Weights of a small sound classifier.
Model: 19.7M parameters, arch transformer, width 320.
Training: soap at rate 0.003, 2800 steps, batches of 64, held-out accuracy 73%.
Data: trained on single notes of musical instruments (NSynth), 184686 training examples.
Rows from block 3 of a small sound classifier, named by matrix and row number. Rows with one number belong to one neuron. Each number is 200 + 30 x the weight over its row's rms, rounded and kept within 0 to 999. All counts start at 0.
Before each neuron's rows are labels from the 100 clips, of 14976, where the neuron reaches its highest value: "responds to" is what is common among them; "loudest band" is the band of the loudest frequency at the time of the peak. Only what is clearly more common there than usual is listed. The data: single notes of musical instruments (NSynth). In brackets: how many of the 100, against the usual share in percent.
# fc1: MLP up (model.blocks.3.mlp.fc1.weight, 1920x320), inputs 64-127
# fc2: MLP down (model.blocks.3.mlp.fc2.weight, 320x1920, transposed), outputs 64-127

responds to: pitch class D# (63 vs 8.3); octave 3 (63 vs 17); note: D#3 (63 vs 1.2); note: E4 (30 vs 1.4)
loudest band: 250 to 500 Hz (42 vs 15)
fc1.421,207,179,180,161,167,213,172,254,201,183,186,206,216,185,258,180,191,237,191,177,154,181,178,196,249,167,213,192,170,208,250,228,209,235,172,159,199,191,205,203,223,190,197,173,221,221,247,232,203,216,222,175,170,263,142,174,148,228,157,204,226,238,230,129
fc2.421,161,213,174,197,184,212,161,196,193,166,225,175,180,198,171,214,221,242,212,227,221,219,188,228,215,170,185,152,197,216,194,227,181,203,200,216,188,218,184,225,223,220,174,231,123,227,204,200,171,162,211,206,236,196,187,210,212,188,158,179,211,267,236,180

responds to: octave 7 (67 vs 7.9); pitch class D (66 vs 8.4); note: D7 (66 vs 0.7); note: G#3 (33 vs 1.4)
loudest band: 2000 to 4000 Hz (48 vs 7.1)
fc1.362,151,222,226,212,166,239,219,202,211,174,145,172,204,244,168,223,220,226,210,188,170,194,165,147,212,218,186,197,150,221,196,230,218,199,197,164,275,220,179,199,183,235,208,219,212,154,238,210,198,195,198,179,231,174,204,206,196,259,154,188,222,186,216,204
fc2.362,191,197,203,215,210,236,220,207,206,139,176,222,220,191,157,222,238,198,256,162,217,248,210,203,193,189,167,210,187,213,243,232,196,212,201,198,229,176,260,233,186,219,162,210,201,219,180,185,222,216,151,199,186,192,206,232,159,222,222,246,226,200,177,222

responds to: octave 5 (98 vs 16.2); pitch class E (87 vs 8.2); note: E5 (85 vs 1.4); acoustic (66 vs 32.5)
loudest band: 500 to 1000 Hz (77 vs 12.3)
fc1.350,222,246,224,144,179,165,171,187,213,196,211,251,167,188,239,202,218,244,188,199,182,227,180,186,172,185,219,197,235,209,195,202,228,184,212,230,173,208,218,203,208,220,195,211,212,226,192,240,188,270,190,152,215,224,128,155,191,188,156,219,176,222,232,229
fc2.350,199,180,167,186,233,130,188,218,212,189,228,246,224,189,211,235,231,218,165,209,234,211,162,240,206,243,137,173,230,238,277,230,230,225,200,202,201,234,223,191,202,167,207,221,154,224,172,216,222,206,175,244,215,209,200,187,217,222,231,188,181,243,158,192

responds to: octave 5 (75 vs 16.2); pitch class B (72 vs 8.6); note: B5 (68 vs 1.3); pitch class F# (28 vs 7.7)
loudest band: 500 to 1000 Hz (54 vs 12.3)
fc1.131,196,191,220,228,207,232,224,284,174,138,180,219,214,197,252,184,244,211,253,159,232,161,215,211,180,174,233,167,226,178,215,201,207,212,126,162,188,139,183,216,188,170,187,190,189,188,179,221,168,207,222,167,225,225,186,160,177,181,214,236,204,195,193,271
fc2.131,183,175,208,176,221,201,189,211,266,215,179,181,192,152,155,171,230,216,185,171,184,194,200,219,197,217,175,200,214,169,232,216,180,235,175,193,214,167,152,185,194,179,225,233,176,163,199,211,203,233,172,150,214,144,206,186,224,154,190,165,152,216,146,173

responds to: pitch class D (99 vs 8.4); octave 5 (97 vs 16.2); note: D5 (96 vs 1.4)
loudest band: 500 to 1000 Hz (49 vs 12.3)
fc1.106,174,191,186,178,253,196,174,231,182,170,188,260,168,198,233,223,160,194,169,225,202,194,215,196,199,173,140,233,250,183,154,200,176,174,156,169,216,203,235,172,194,212,228,184,141,212,238,167,202,198,268,258,250,187,166,164,257,241,188,173,189,160,206,261
fc2.106,224,160,167,211,194,203,207,193,179,176,146,227,156,196,183,191,216,208,200,208,203,230,185,183,211,153,182,166,228,201,235,222,166,257,186,189,203,215,218,215,258,199,211,236,221,217,188,198,183,250,228,219,242,171,215,183,250,207,183,203,228,251,154,217

responds to: pitch class C# (52 vs 8.3); note: C#4 (52 vs 1.5); note: F#7 (48 vs 0.6); pitch class: F# (48 vs 7.7)
loudest band: 2000 to 4000 Hz (46 vs 7.1); 250 to 500 Hz (40 vs 15)
fc1.485,238,155,182,236,190,137,233,198,177,213,215,219,240,181,164,205,237,193,186,204,197,263,248,250,185,189,231,166,217,194,200,208,129,204,168,185,139,165,250,182,196,211,148,245,239,200,189,234,216,253,214,187,176,204,160,195,173,205,221,186,133,197,238,234
fc2.485,191,199,257,199,171,188,203,220,179,189,186,237,287,221,169,165,245,229,226,168,202,266,185,217,203,217,204,146,205,237,245,212,193,264,199,174,198,189,202,193,194,173,167,217,188,208,207,213,213,283,194,232,197,152,206,190,213,194,197,227,238,178,175,236

responds to: pitch class C# (97 vs 8.3); octave 6 (94 vs 11.7); note: C#6 (91 vs 1.1)
loudest band: 1000 to 2000 Hz (75 vs 12.1)
fc1.304,190,168,181,190,175,214,188,247,229,170,170,142,242,169,234,206,205,209,210,220,200,181,198,187,236,220,178,164,202,219,240,192,245,245,174,263,181,181,165,221,196,210,224,181,182,224,199,181,216,241,160,200,179,210,153,187,190,265,233,178,219,189,224,235
fc2.304,187,168,226,219,196,202,229,217,192,203,194,168,156,201,214,211,203,251,244,156,199,189,177,236,221,175,195,200,188,200,210,159,204,234,195,194,162,190,172,213,242,169,253,178,163,217,232,221,181,191,269,174,186,173,224,230,179,210,181,220,216,264,195,151

responds to: pitch class C (100 vs 9.1); octave 3 (96 vs 17); note: C3 (96 vs 1.3)
loudest band: 250 to 500 Hz (40 vs 15)
fc1.220,200,195,241,267,249,194,202,211,211,229,270,235,235,202,239,224,213,240,260,260,213,209,239,220,167,197,192,188,222,190,240,172,157,194,234,174,218,212,202,188,197,172,146,182,186,178,217,158,171,166,216,206,232,192,200,244,205,189,142,213,235,193,226,184
fc2.220,133,215,186,232,201,212,234,144,202,194,238,152,192,224,156,169,255,211,234,144,169,183,208,214,186,166,181,195,186,196,201,189,208,188,196,166,194,217,154,208,246,196,192,188,165,219,204,238,188,208,205,202,243,199,219,195,199,151,209,233,225,229,149,163

responds to: source: electronic (65 vs 36.4); pitch class F (64 vs 8.1); octave 4 (55 vs 17.2); note: F4 (55 vs 1.5)
loudest band: 250 to 500 Hz (47 vs 15)
fc1.368,216,139,183,205,160,178,176,182,193,198,217,207,162,190,238,182,213,214,164,154,191,226,135,162,204,230,197,231,203,232,154,216,262,170,195,241,196,204,254,168,169,207,171,249,199,185,178,201,199,199,148,167,250,220,189,145,162,204,220,142,213,173,227,198
fc2.368,213,165,232,202,214,210,217,224,186,211,222,185,219,228,161,131,220,230,135,174,173,205,178,190,265,249,187,217,174,221,166,262,220,227,192,226,218,246,176,139,264,238,212,200,238,211,169,214,227,222,183,247,211,194,209,194,173,180,256,211,222,222,167,180

responds to: octave 7 (99 vs 7.9); pitch class F# (67 vs 7.7); note: F#7 (67 vs 0.6); instrument family: mallet (28 vs 10.8)
loudest band: 2000 to 4000 Hz (57 vs 7.1)
fc1.32,264,185,195,156,136,138,221,169,224,210,151,235,260,239,240,161,178,204,221,167,144,184,194,178,134,227,214,203,197,230,180,196,209,176,199,220,185,179,211,224,169,184,142,184,245,218,197,196,150,223,228,183,161,187,185,225,184,271,232,169,183,180,164,216
fc2.32,203,184,221,197,179,171,188,182,190,175,254,186,235,203,160,184,186,156,180,187,219,166,160,244,206,180,224,162,224,233,180,213,193,209,181,195,239,224,207,173,233,167,177,219,169,215,224,209,208,205,203,281,219,198,191,170,204,168,241,231,210,146,181,246

responds to: pitch class D (55 vs 8.4); note: D4 (54 vs 1.5); pitch class B (44 vs 8.6); note: B6 (43 vs 0.8)
loudest band: 1000 to 2000 Hz (46 vs 12.1); 250 to 500 Hz (35 vs 15)
fc1.527,291,186,232,208,230,153,198,185,275,207,190,213,175,188,211,167,210,197,219,169,182,180,235,186,190,216,215,194,277,192,193,171,245,206,228,163,235,185,182,211,184,235,199,218,172,258,231,216,191,216,189,182,197,226,195,142,208,186,174,205,202,214,194,200
fc2.527,196,196,196,200,235,168,184,165,236,190,174,206,181,214,181,220,173,222,227,177,233,190,192,172,230,242,214,218,195,161,201,209,244,213,198,165,237,232,141,212,195,171,192,237,137,229,218,271,165,226,209,225,203,216,196,181,197,208,210,161,235,196,193,227

responds to: octave 5 (95 vs 16.2); pitch class D (64 vs 8.4); note: D5 (61 vs 1.4); note: C#5 (33 vs 1.4)
loudest band: 500 to 1000 Hz (67 vs 12.3)
fc1.445,198,140,176,159,207,208,159,162,196,247,180,185,178,154,197,217,226,207,179,151,171,180,182,203,193,221,160,254,198,171,188,176,168,170,210,150,199,177,169,134,168,264,218,178,220,184,225,146,206,195,191,151,201,187,225,208,191,209,220,221,183,191,194,204
fc2.445,215,208,187,203,171,197,189,185,177,145,188,205,202,170,211,218,281,187,207,154,198,245,208,248,178,180,154,182,210,245,212,234,205,221,186,179,178,211,177,218,247,220,226,243,183,227,203,254,200,201,170,236,259,190,188,206,256,207,227,251,286,283,177,185

responds to: pitch class B (100 vs 8.6); octave 5 (89 vs 16.2); note: B5 (89 vs 1.3)
loudest band: 500 to 1000 Hz (59 vs 12.3)
fc1.150,213,178,227,238,185,235,197,201,217,191,182,211,243,261,194,202,211,177,249,138,188,179,220,228,173,229,238,155,253,238,172,213,167,190,204,177,275,170,219,242,211,213,212,191,200,163,178,229,139,155,187,223,253,179,187,211,132,145,182,214,217,205,231,254
fc2.150,194,207,237,222,248,194,232,170,199,180,174,202,210,186,128,146,214,192,226,215,221,208,193,212,218,237,199,161,223,230,244,204,173,202,174,240,190,180,216,192,205,195,178,222,145,188,226,214,212,158,126,209,216,160,171,177,193,153,205,219,237,231,169,148

responds to: pitch class D# (92 vs 8.3); octave 5 (83 vs 16.2); note: D#5 (83 vs 1.5)
loudest band: 500 to 1000 Hz (59 vs 12.3)
fc1.247,154,190,198,212,137,256,216,217,188,215,124,212,212,233,155,201,170,198,200,252,190,239,219,192,189,241,203,204,216,218,207,192,206,191,196,200,288,167,196,191,174,227,200,204,219,254,218,206,171,175,190,149,136,269,211,233,219,192,189,203,214,218,224,229
fc2.247,198,203,231,205,185,205,197,199,221,173,132,190,224,230,145,193,175,179,265,189,174,181,234,211,188,246,200,189,216,202,247,151,200,231,204,175,265,201,222,175,244,229,195,161,181,191,222,267,251,247,173,204,219,179,230,274,172,179,234,225,195,124,200,170

responds to: pitch class B (100 vs 8.6); octave 5 (94 vs 16.2); note: B5 (94 vs 1.3)
loudest band: 500 to 1000 Hz (83 vs 12.3)
fc1.230,201,202,231,221,215,162,162,215,198,246,172,193,183,199,226,242,202,225,225,217,241,176,166,209,202,198,176,221,228,164,171,201,182,152,146,229,191,211,150,200,179,253,199,204,237,163,216,192,237,245,177,266,212,235,195,198,186,191,205,171,221,197,192,247
fc2.230,183,231,189,188,245,178,215,182,242,156,195,212,160,191,190,223,212,218,174,219,195,223,190,214,193,184,186,181,219,189,230,221,137,203,143,263,257,196,177,197,215,219,202,232,177,160,240,221,199,194,168,259,194,153,192,263,234,193,156,238,227,261,215,125

responds to: pitch class D# (84 vs 8.3); octave 6 (79 vs 11.7); note: D#6 (79 vs 1.1)
loudest band: 1000 to 2000 Hz (59 vs 12.1); 2000 to 4000 Hz (25 vs 7.1)
fc1.435,194,220,168,217,150,179,176,172,230,163,167,217,242,173,190,225,147,242,190,223,255,195,226,220,193,186,200,142,166,213,196,223,169,151,182,179,232,255,205,195,212,189,235,225,219,189,190,217,135,177,194,180,174,223,192,190,137,158,181,192,240,244,235,170
fc2.435,200,166,215,155,180,218,239,193,236,180,191,245,201,245,176,218,244,214,218,148,252,200,209,205,190,204,246,179,220,221,198,222,189,234,228,167,243,212,223,205,213,132,174,182,180,236,168,196,176,228,157,223,235,208,164,182,222,203,207,229,223,213,182,197

responds to: source: electronic (82 vs 36.4); pitch class C (59 vs 9.1); octave 3 (57 vs 17); note: C3 (56 vs 1.3)
loudest band: 250 to 500 Hz (66 vs 15)
fc1.119,165,165,166,224,161,236,222,154,202,234,217,212,227,205,213,157,220,259,266,193,214,248,191,209,136,176,146,238,226,238,235,135,191,203,226,238,171,205,212,217,178,208,211,220,224,175,202,217,177,155,194,218,212,184,191,178,204,188,208,226,171,208,195,217
fc2.119,137,221,247,156,216,180,242,188,254,239,202,247,204,248,150,159,225,206,136,148,182,209,235,219,185,175,248,203,217,163,198,231,192,190,163,184,205,224,187,172,207,168,185,251,194,196,219,247,214,225,187,232,238,198,149,182,244,189,189,173,226,202,164,161

responds to: pitch class B (61 vs 8.6); octave 5 (61 vs 16.2); note: B5 (60 vs 1.3); octave 6 (38 vs 11.7)
loudest band: 500 to 1000 Hz (49 vs 12.3); 1000 to 2000 Hz (37 vs 12.1)
fc1.766,184,193,234,188,236,251,226,230,197,209,194,155,183,168,240,197,162,189,262,218,213,199,217,202,231,174,213,221,236,220,192,139,184,158,155,217,244,173,195,161,196,202,173,227,232,206,182,206,205,224,163,206,189,190,212,221,167,210,195,210,186,196,178,191
fc2.766,156,150,239,201,208,197,234,206,221,204,162,161,197,191,161,195,222,209,222,216,223,235,251,197,220,220,205,198,195,190,221,178,183,243,144,183,234,197,182,160,216,127,235,169,130,175,259,229,176,200,174,189,173,199,219,271,238,235,225,215,238,192,202,154

responds to: pitch class C (77 vs 9.1); octave 8 (73 vs 0.6); note: C8 (73 vs 0.6)
loudest band: 4000 to 8000 Hz (75 vs 2.4)
fc1.683,227,162,190,178,186,181,180,241,267,170,218,247,174,174,219,167,187,246,178,209,185,169,249,252,229,190,168,191,203,203,157,161,142,191,188,226,193,199,222,205,205,200,248,162,179,173,207,138,171,186,168,269,179,173,262,251,201,196,231,234,253,169,219,239
fc2.683,169,175,214,146,171,190,179,194,188,156,224,147,195,175,178,240,155,242,190,181,131,265,213,178,221,183,211,243,235,255,259,195,194,195,224,229,244,186,213,177,187,187,231,204,250,176,201,227,196,204,172,248,257,158,207,195,204,179,189,188,252,246,211,173

responds to: octave 5 (99 vs 16.2); pitch class A# (97 vs 8.7); note: A#5 (96 vs 1.3)
loudest band: 500 to 1000 Hz (82 vs 12.3)
fc1.214,161,222,147,229,236,257,216,202,215,200,213,200,194,206,220,208,142,185,201,157,241,163,210,190,188,213,176,212,256,189,199,194,236,202,187,224,210,186,219,200,210,209,238,215,217,152,184,206,221,192,149,197,212,224,237,163,184,264,185,241,212,175,233,256
fc2.214,137,176,182,140,218,201,230,208,187,196,194,216,248,196,160,184,186,186,207,197,177,243,177,166,223,208,165,192,235,221,217,190,155,242,182,151,197,235,135,230,167,153,177,202,161,196,177,196,141,201,180,224,236,175,229,210,204,235,178,205,248,127,147,220

responds to: source: electronic (98 vs 36.4); organ (76 vs 11.8); pitch class F# (61 vs 7.7)
loudest band: 250 to 500 Hz (55 vs 15)
fc1.5,197,183,202,140,188,248,153,229,160,172,212,192,182,147,196,183,171,236,169,216,233,209,231,173,198,232,210,235,198,255,217,232,152,269,218,226,234,203,194,221,271,198,174,161,197,212,213,235,197,151,200,180,215,198,184,227,253,161,220,206,199,217,206,283
fc2.5,174,193,206,157,271,182,167,232,203,209,189,176,234,222,191,189,208,158,234,174,220,292,186,197,257,176,218,236,210,218,229,207,226,202,164,161,194,242,197,178,158,242,163,237,196,206,195,176,191,171,184,235,230,146,224,194,212,206,207,178,217,195,184,210

responds to: pitch class D (100 vs 8.4); octave 3 (93 vs 17); note: D3 (93 vs 1.3)
loudest band: 250 to 500 Hz (48 vs 15)
fc1.663,175,165,208,230,186,231,184,204,200,209,164,198,233,165,219,170,207,180,189,182,198,160,218,193,169,213,206,220,199,196,201,160,207,224,165,217,164,233,274,237,239,199,172,202,197,187,161,163,216,222,216,162,159,187,245,184,183,185,174,233,207,186,159,215
fc2.663,206,168,172,203,224,175,172,207,154,206,194,201,217,236,210,227,211,162,225,177,235,206,219,152,206,187,209,214,229,157,232,233,209,256,177,213,219,236,212,216,203,154,261,187,223,198,144,188,230,241,166,196,269,245,220,198,225,175,214,221,259,200,219,203

responds to: pitch class C# (68 vs 8.3); octave 4 (67 vs 17.2); note: C#4 (67 vs 1.5); note: G7 (26 vs 0.7)
loudest band: 250 to 500 Hz (58 vs 15); 2000 to 4000 Hz (27 vs 7.1)
fc1.469,209,198,180,197,235,187,223,211,145,197,214,190,222,183,232,204,163,175,185,220,190,257,195,221,178,178,223,189,207,160,161,197,217,211,181,293,195,186,233,193,176,234,188,188,204,203,208,205,238,273,172,185,149,161,165,144,234,259,184,204,153,191,234,227
fc2.469,157,161,177,172,210,185,172,137,120,189,197,225,212,226,200,196,213,178,236,222,237,272,199,245,212,218,154,129,159,217,237,224,186,213,183,231,216,177,206,205,224,210,234,225,195,174,257,194,201,213,209,217,199,166,147,221,214,127,188,216,224,193,239,165

responds to: octave 5 (96 vs 16.2); pitch class F# (81 vs 7.7); note: F#5 (79 vs 1.2); source: acoustic (63 vs 32.5)
loudest band: 500 to 1000 Hz (67 vs 12.3)
fc1.179,184,221,185,237,198,151,166,228,194,222,190,247,172,169,160,269,189,201,207,259,222,215,150,168,177,179,168,222,223,234,251,202,155,170,188,184,188,223,167,218,186,224,174,195,227,251,169,195,246,225,193,170,223,231,189,237,142,238,234,144,176,180,219,189
fc2.179,165,182,211,209,210,189,183,180,253,146,229,172,209,123,157,263,220,198,213,228,220,223,229,242,213,193,162,190,185,209,237,206,190,192,175,234,212,163,155,193,246,162,271,205,160,189,227,241,188,200,134,238,191,179,200,215,239,209,237,231,217,246,181,190

responds to: octave 7 (83 vs 7.9); pitch class F# (65 vs 7.7); note: F#7 (55 vs 0.6); note: A#7 (28 vs 0.7)
loudest band: 2000 to 4000 Hz (77 vs 7.1)
fc1.303,229,180,192,207,176,185,255,219,159,196,223,226,202,201,230,172,218,194,176,230,168,184,253,192,208,195,219,220,232,224,219,222,185,184,189,179,184,188,173,183,143,217,164,209,216,172,186,229,155,166,259,223,207,212,155,215,170,198,190,170,147,157,226,225
fc2.303,177,189,258,228,178,119,204,195,214,206,159,182,228,171,162,193,185,232,219,187,201,245,131,214,204,256,224,211,223,228,210,197,251,239,218,166,159,201,177,238,249,166,95,225,144,198,225,235,191,202,165,164,190,182,267,264,179,178,206,228,200,204,164,201

responds to: pitch class D# (100 vs 8.3); octave 4 (90 vs 17.2); note: D#4 (90 vs 1.5); source: electronic (65 vs 36.4)
loudest band: 250 to 500 Hz (80 vs 15)
fc1.505,177,191,192,243,232,221,211,250,233,202,155,203,169,200,186,151,180,210,195,229,205,214,237,211,229,199,212,176,257,269,212,209,139,163,192,182,239,165,262,200,233,201,208,183,190,185,214,143,176,180,180,189,211,243,221,199,190,183,160,192,218,204,231,217
fc2.505,203,167,249,195,213,217,224,184,212,185,172,197,177,231,139,176,210,188,195,195,183,243,208,247,257,231,177,194,220,219,214,226,134,243,143,206,175,178,232,187,195,218,216,180,215,215,214,210,229,175,193,209,202,160,259,222,181,188,241,243,216,181,203,154

responds to: source: electronic (80 vs 36.4); organ (49 vs 11.8); pitch class C (46 vs 9.1); note: C3 (44 vs 1.3)
loudest band: 250 to 500 Hz (44 vs 15)
fc1.612,195,160,216,231,232,220,206,199,223,236,215,197,229,226,226,228,247,220,243,190,228,277,174,248,202,161,196,186,245,231,191,180,159,155,237,236,197,202,262,156,217,231,187,150,219,259,153,204,232,205,200,225,170,218,206,168,203,206,202,178,199,188,228,213
fc2.612,185,192,217,228,207,176,222,178,247,216,182,142,213,217,177,175,213,155,207,171,160,238,191,227,236,181,221,181,206,219,207,175,224,251,173,175,209,201,215,188,261,220,181,192,225,209,169,216,215,275,212,199,241,199,214,208,239,168,231,182,182,153,195,142

responds to: pitch class D (98 vs 8.4); octave 6 (93 vs 11.7); note: D6 (92 vs 1.1)
loudest band: 1000 to 2000 Hz (77 vs 12.1)
fc1.302,201,207,241,198,135,202,172,220,177,214,171,196,186,206,228,184,224,191,208,201,219,208,163,167,202,188,162,222,104,205,228,206,215,223,182,154,201,180,173,155,159,211,156,157,246,192,223,192,213,184,197,158,168,183,221,224,231,198,212,218,214,194,182,183
fc2.302,192,272,229,185,217,237,219,183,177,162,214,175,250,180,167,198,278,215,225,174,146,235,168,197,223,217,191,184,176,244,196,227,213,257,182,214,220,217,209,254,227,234,231,250,191,187,236,220,263,243,205,234,245,154,172,220,211,185,216,242,206,163,177,159

responds to: pitch class D# (98 vs 8.3); octave 4 (50 vs 17.2); note: D#4 (50 vs 1.5); note: D#3 (47 vs 1.2)
loudest band: 250 to 500 Hz (58 vs 15)
fc1.110,172,179,240,217,154,199,173,227,268,217,221,228,196,264,214,192,223,240,174,189,168,189,170,183,160,238,186,205,199,185,198,264,198,210,259,224,190,190,231,219,224,199,165,159,244,198,211,196,207,148,254,234,201,228,195,242,134,208,167,174,207,215,199,184
fc2.110,181,167,184,197,218,179,149,194,186,178,240,199,187,209,220,220,238,202,190,227,218,202,180,228,183,188,209,181,234,215,219,205,191,226,144,217,204,207,224,231,212,226,184,171,148,226,201,218,224,179,173,249,218,194,181,216,169,150,227,237,190,244,200,176

responds to: pitch class D (100 vs 8.4); octave 5 (87 vs 16.2); note: D5 (87 vs 1.4)
loudest band: 500 to 1000 Hz (55 vs 12.3); 1000 to 2000 Hz (34 vs 12.1)
fc1.163,172,196,123,204,286,208,187,166,223,209,192,152,201,153,276,164,167,188,228,196,220,197,205,184,194,185,187,250,198,156,192,221,225,204,198,236,204,165,180,176,162,230,239,206,184,173,201,169,208,225,213,159,200,180,209,165,268,260,184,231,197,209,207,220
fc2.163,168,213,172,176,145,208,197,191,184,217,189,160,162,190,200,189,213,224,209,161,225,184,216,200,227,184,124,163,241,186,203,175,198,201,209,167,217,165,155,196,234,170,257,229,166,230,244,220,202,258,209,200,223,148,187,197,245,186,168,236,258,225,149,171

responds to: pitch class D# (99 vs 8.3); octave 4 (69 vs 17.2); note: D#4 (69 vs 1.5); note: D#3 (29 vs 1.2)
loudest band: 250 to 500 Hz (66 vs 15)
fc1.156,171,187,257,192,206,198,151,216,266,204,218,206,203,231,243,194,205,218,163,219,145,178,194,183,185,197,181,219,179,214,203,282,184,230,265,274,205,176,193,160,180,248,199,161,227,196,208,200,177,188,221,210,163,198,183,218,193,167,214,214,202,214,202,196
fc2.156,159,176,198,200,218,179,164,184,170,141,197,185,183,190,165,189,279,196,219,235,214,233,171,247,179,204,192,198,228,238,226,222,174,210,165,215,201,175,217,225,194,209,200,241,192,199,224,222,217,171,205,244,226,164,156,180,228,162,227,263,215,260,190,164

responds to: pitch class C (100 vs 9.1); octave 3 (95 vs 17); note: C3 (95 vs 1.3)
loudest band: 250 to 500 Hz (42 vs 15)
fc1.627,194,190,212,237,265,169,204,179,202,252,238,222,239,178,250,197,210,225,244,228,223,209,229,267,192,191,200,156,191,205,231,151,168,185,259,194,218,174,212,201,194,182,158,229,186,177,229,152,191,208,218,179,215,170,180,212,191,197,132,231,200,239,216,205
fc2.627,176,195,172,219,173,185,236,180,199,187,234,176,166,188,132,156,212,195,238,147,187,232,236,229,206,164,173,217,168,207,185,211,226,201,203,207,187,204,180,155,224,204,204,225,140,212,205,220,214,203,184,202,229,179,227,215,223,148,231,241,253,203,173,175

responds to: pitch class C# (99 vs 8.3); octave 4 (93 vs 17.2); note: C#4 (93 vs 1.5)
loudest band: 250 to 500 Hz (59 vs 15); 500 to 1000 Hz (29 vs 12.3)
fc1.677,226,184,200,183,203,137,219,206,134,184,172,225,208,182,189,251,217,209,196,212,216,223,176,213,186,177,184,185,201,157,230,158,154,189,151,229,161,202,224,228,196,224,152,227,232,222,172,189,222,209,166,154,162,225,137,195,212,214,243,133,140,200,255,196
fc2.677,162,176,208,229,245,165,238,175,217,154,174,220,252,176,186,219,233,175,193,185,200,270,187,244,236,166,129,166,198,214,214,198,151,236,179,223,193,214,200,158,212,183,165,244,159,222,200,240,262,248,158,199,228,173,169,204,290,211,216,218,187,209,226,219

responds to: pitch class D (92 vs 8.4); octave 5 (81 vs 16.2); note: D5 (81 vs 1.4); organ (29 vs 11.8)
loudest band: 1000 to 2000 Hz (52 vs 12.1); 500 to 1000 Hz (39 vs 12.3)
fc1.204,218,181,196,181,149,191,187,212,205,219,215,186,203,157,247,214,186,160,156,179,206,247,146,203,183,149,214,262,190,134,181,204,190,229,187,198,178,180,197,157,134,231,184,214,188,172,282,194,201,193,198,168,208,180,191,220,284,191,183,187,199,157,189,198
fc2.204,215,230,219,157,233,200,170,138,141,209,196,168,234,208,188,166,282,186,198,196,209,239,194,211,194,167,223,176,223,177,175,216,167,233,166,203,219,241,229,226,242,194,168,248,189,200,212,201,214,252,217,258,237,141,214,190,244,176,201,197,234,239,184,150

responds to: octave 7 (94 vs 7.9); pitch class D (79 vs 8.4); note: D7 (76 vs 0.7)
loudest band: 2000 to 4000 Hz (76 vs 7.1)
fc1.523,196,208,227,198,179,212,232,219,199,169,181,197,201,214,157,190,183,227,198,260,212,185,235,230,182,238,143,227,179,188,206,230,193,189,187,206,283,215,228,143,187,209,212,218,209,227,129,196,178,201,236,199,179,284,186,253,202,239,186,178,221,217,197,209
fc2.523,207,170,185,221,168,207,236,187,212,203,142,181,232,211,196,147,226,199,253,149,203,186,210,201,203,229,189,152,200,261,227,249,196,237,249,174,217,248,216,203,214,185,186,214,170,177,210,207,213,241,165,180,194,172,202,275,187,184,245,243,213,174,175,183

responds to: octave 5 (100 vs 16.2); pitch class B (99 vs 8.6); note: B5 (99 vs 1.3)
loudest band: 500 to 1000 Hz (75 vs 12.3)
fc1.255,155,167,226,241,175,238,207,237,226,176,170,210,276,168,257,202,137,201,262,207,241,167,214,185,190,217,194,208,237,205,220,164,215,158,146,174,213,214,248,193,169,206,166,202,206,152,161,163,198,167,230,225,246,231,216,190,172,211,171,211,220,167,210,208
fc2.255,165,177,246,186,246,238,184,197,172,196,188,190,208,208,186,199,172,230,175,209,223,186,217,175,217,251,199,207,171,210,202,208,190,194,140,225,210,245,210,169,207,196,196,182,182,174,192,220,222,195,167,193,262,182,205,216,199,195,163,232,210,233,199,167

responds to: pitch class C (85 vs 9.1); octave 5 (85 vs 16.2); note: C5 (83 vs 1.4); acoustic (79 vs 32.5)
loudest band: 500 to 1000 Hz (68 vs 12.3)
fc1.757,206,253,228,188,220,192,162,205,205,236,215,200,231,139,155,164,189,177,220,235,191,228,208,200,179,163,229,205,210,223,196,192,205,163,216,240,210,148,159,210,193,209,193,201,166,250,209,219,213,246,202,214,139,218,229,177,176,237,165,205,180,204,154,273
fc2.757,173,216,229,200,172,191,227,194,163,239,182,216,212,226,186,239,193,149,225,198,186,207,206,215,217,195,221,207,221,222,166,184,185,221,164,213,184,215,187,178,237,213,158,264,204,192,189,190,223,220,210,160,247,149,203,155,236,194,216,180,230,231,192,138

responds to: octave 5 (99 vs 16.2); pitch class F# (90 vs 7.7); note: F#5 (89 vs 1.2)
loudest band: 500 to 1000 Hz (78 vs 12.3)
fc1.416,245,164,233,255,214,233,223,228,246,215,181,246,218,165,127,219,188,188,203,223,218,270,208,212,207,202,225,214,220,239,209,199,139,147,240,196,229,202,183,148,200,208,182,212,193,219,213,208,213,220,152,199,217,195,199,258,228,228,269,175,137,205,204,172
fc2.416,159,189,236,226,176,215,165,134,192,145,207,187,196,194,152,220,228,208,243,167,197,228,214,184,257,154,172,194,194,206,156,218,224,211,173,183,210,208,162,186,207,168,191,180,203,205,210,239,201,237,159,225,206,189,204,219,262,219,261,207,208,204,184,201

responds to: pitch class B (95 vs 8.6); octave 5 (94 vs 16.2); note: B5 (94 vs 1.3)
loudest band: 500 to 1000 Hz (72 vs 12.3)
fc1.648,169,187,234,202,174,229,198,226,227,173,191,181,219,185,239,229,202,192,252,182,255,181,218,211,186,204,219,170,259,189,129,155,206,142,131,227,219,195,223,206,172,204,141,199,230,200,162,211,170,225,163,213,225,219,222,178,168,189,196,176,211,179,233,225
fc2.648,179,230,239,192,249,198,225,171,171,183,220,167,148,199,161,170,203,195,197,180,238,199,252,217,214,195,176,196,205,185,211,129,193,236,148,219,234,201,144,178,212,183,208,193,134,203,243,221,227,213,129,234,230,148,236,229,223,212,210,199,207,212,218,165

responds to: pitch class E (100 vs 8.2); octave 5 (97 vs 16.2); note: E5 (97 vs 1.4)
loudest band: 500 to 1000 Hz (75 vs 12.3)
fc1.256,211,165,212,165,240,215,192,200,205,254,216,221,240,185,236,204,184,194,205,263,219,223,188,189,202,212,225,226,180,221,240,149,177,150,216,209,107,194,174,182,165,210,173,224,206,186,207,169,221,191,170,180,187,235,191,164,234,243,198,203,169,151,209,265
fc2.256,176,205,134,182,207,154,212,176,197,179,193,228,245,180,173,238,212,205,214,189,218,273,196,184,185,215,151,164,134,188,205,209,175,220,169,194,183,184,151,212,255,164,224,224,121,247,138,226,211,222,208,204,192,150,188,196,266,185,237,228,254,193,206,198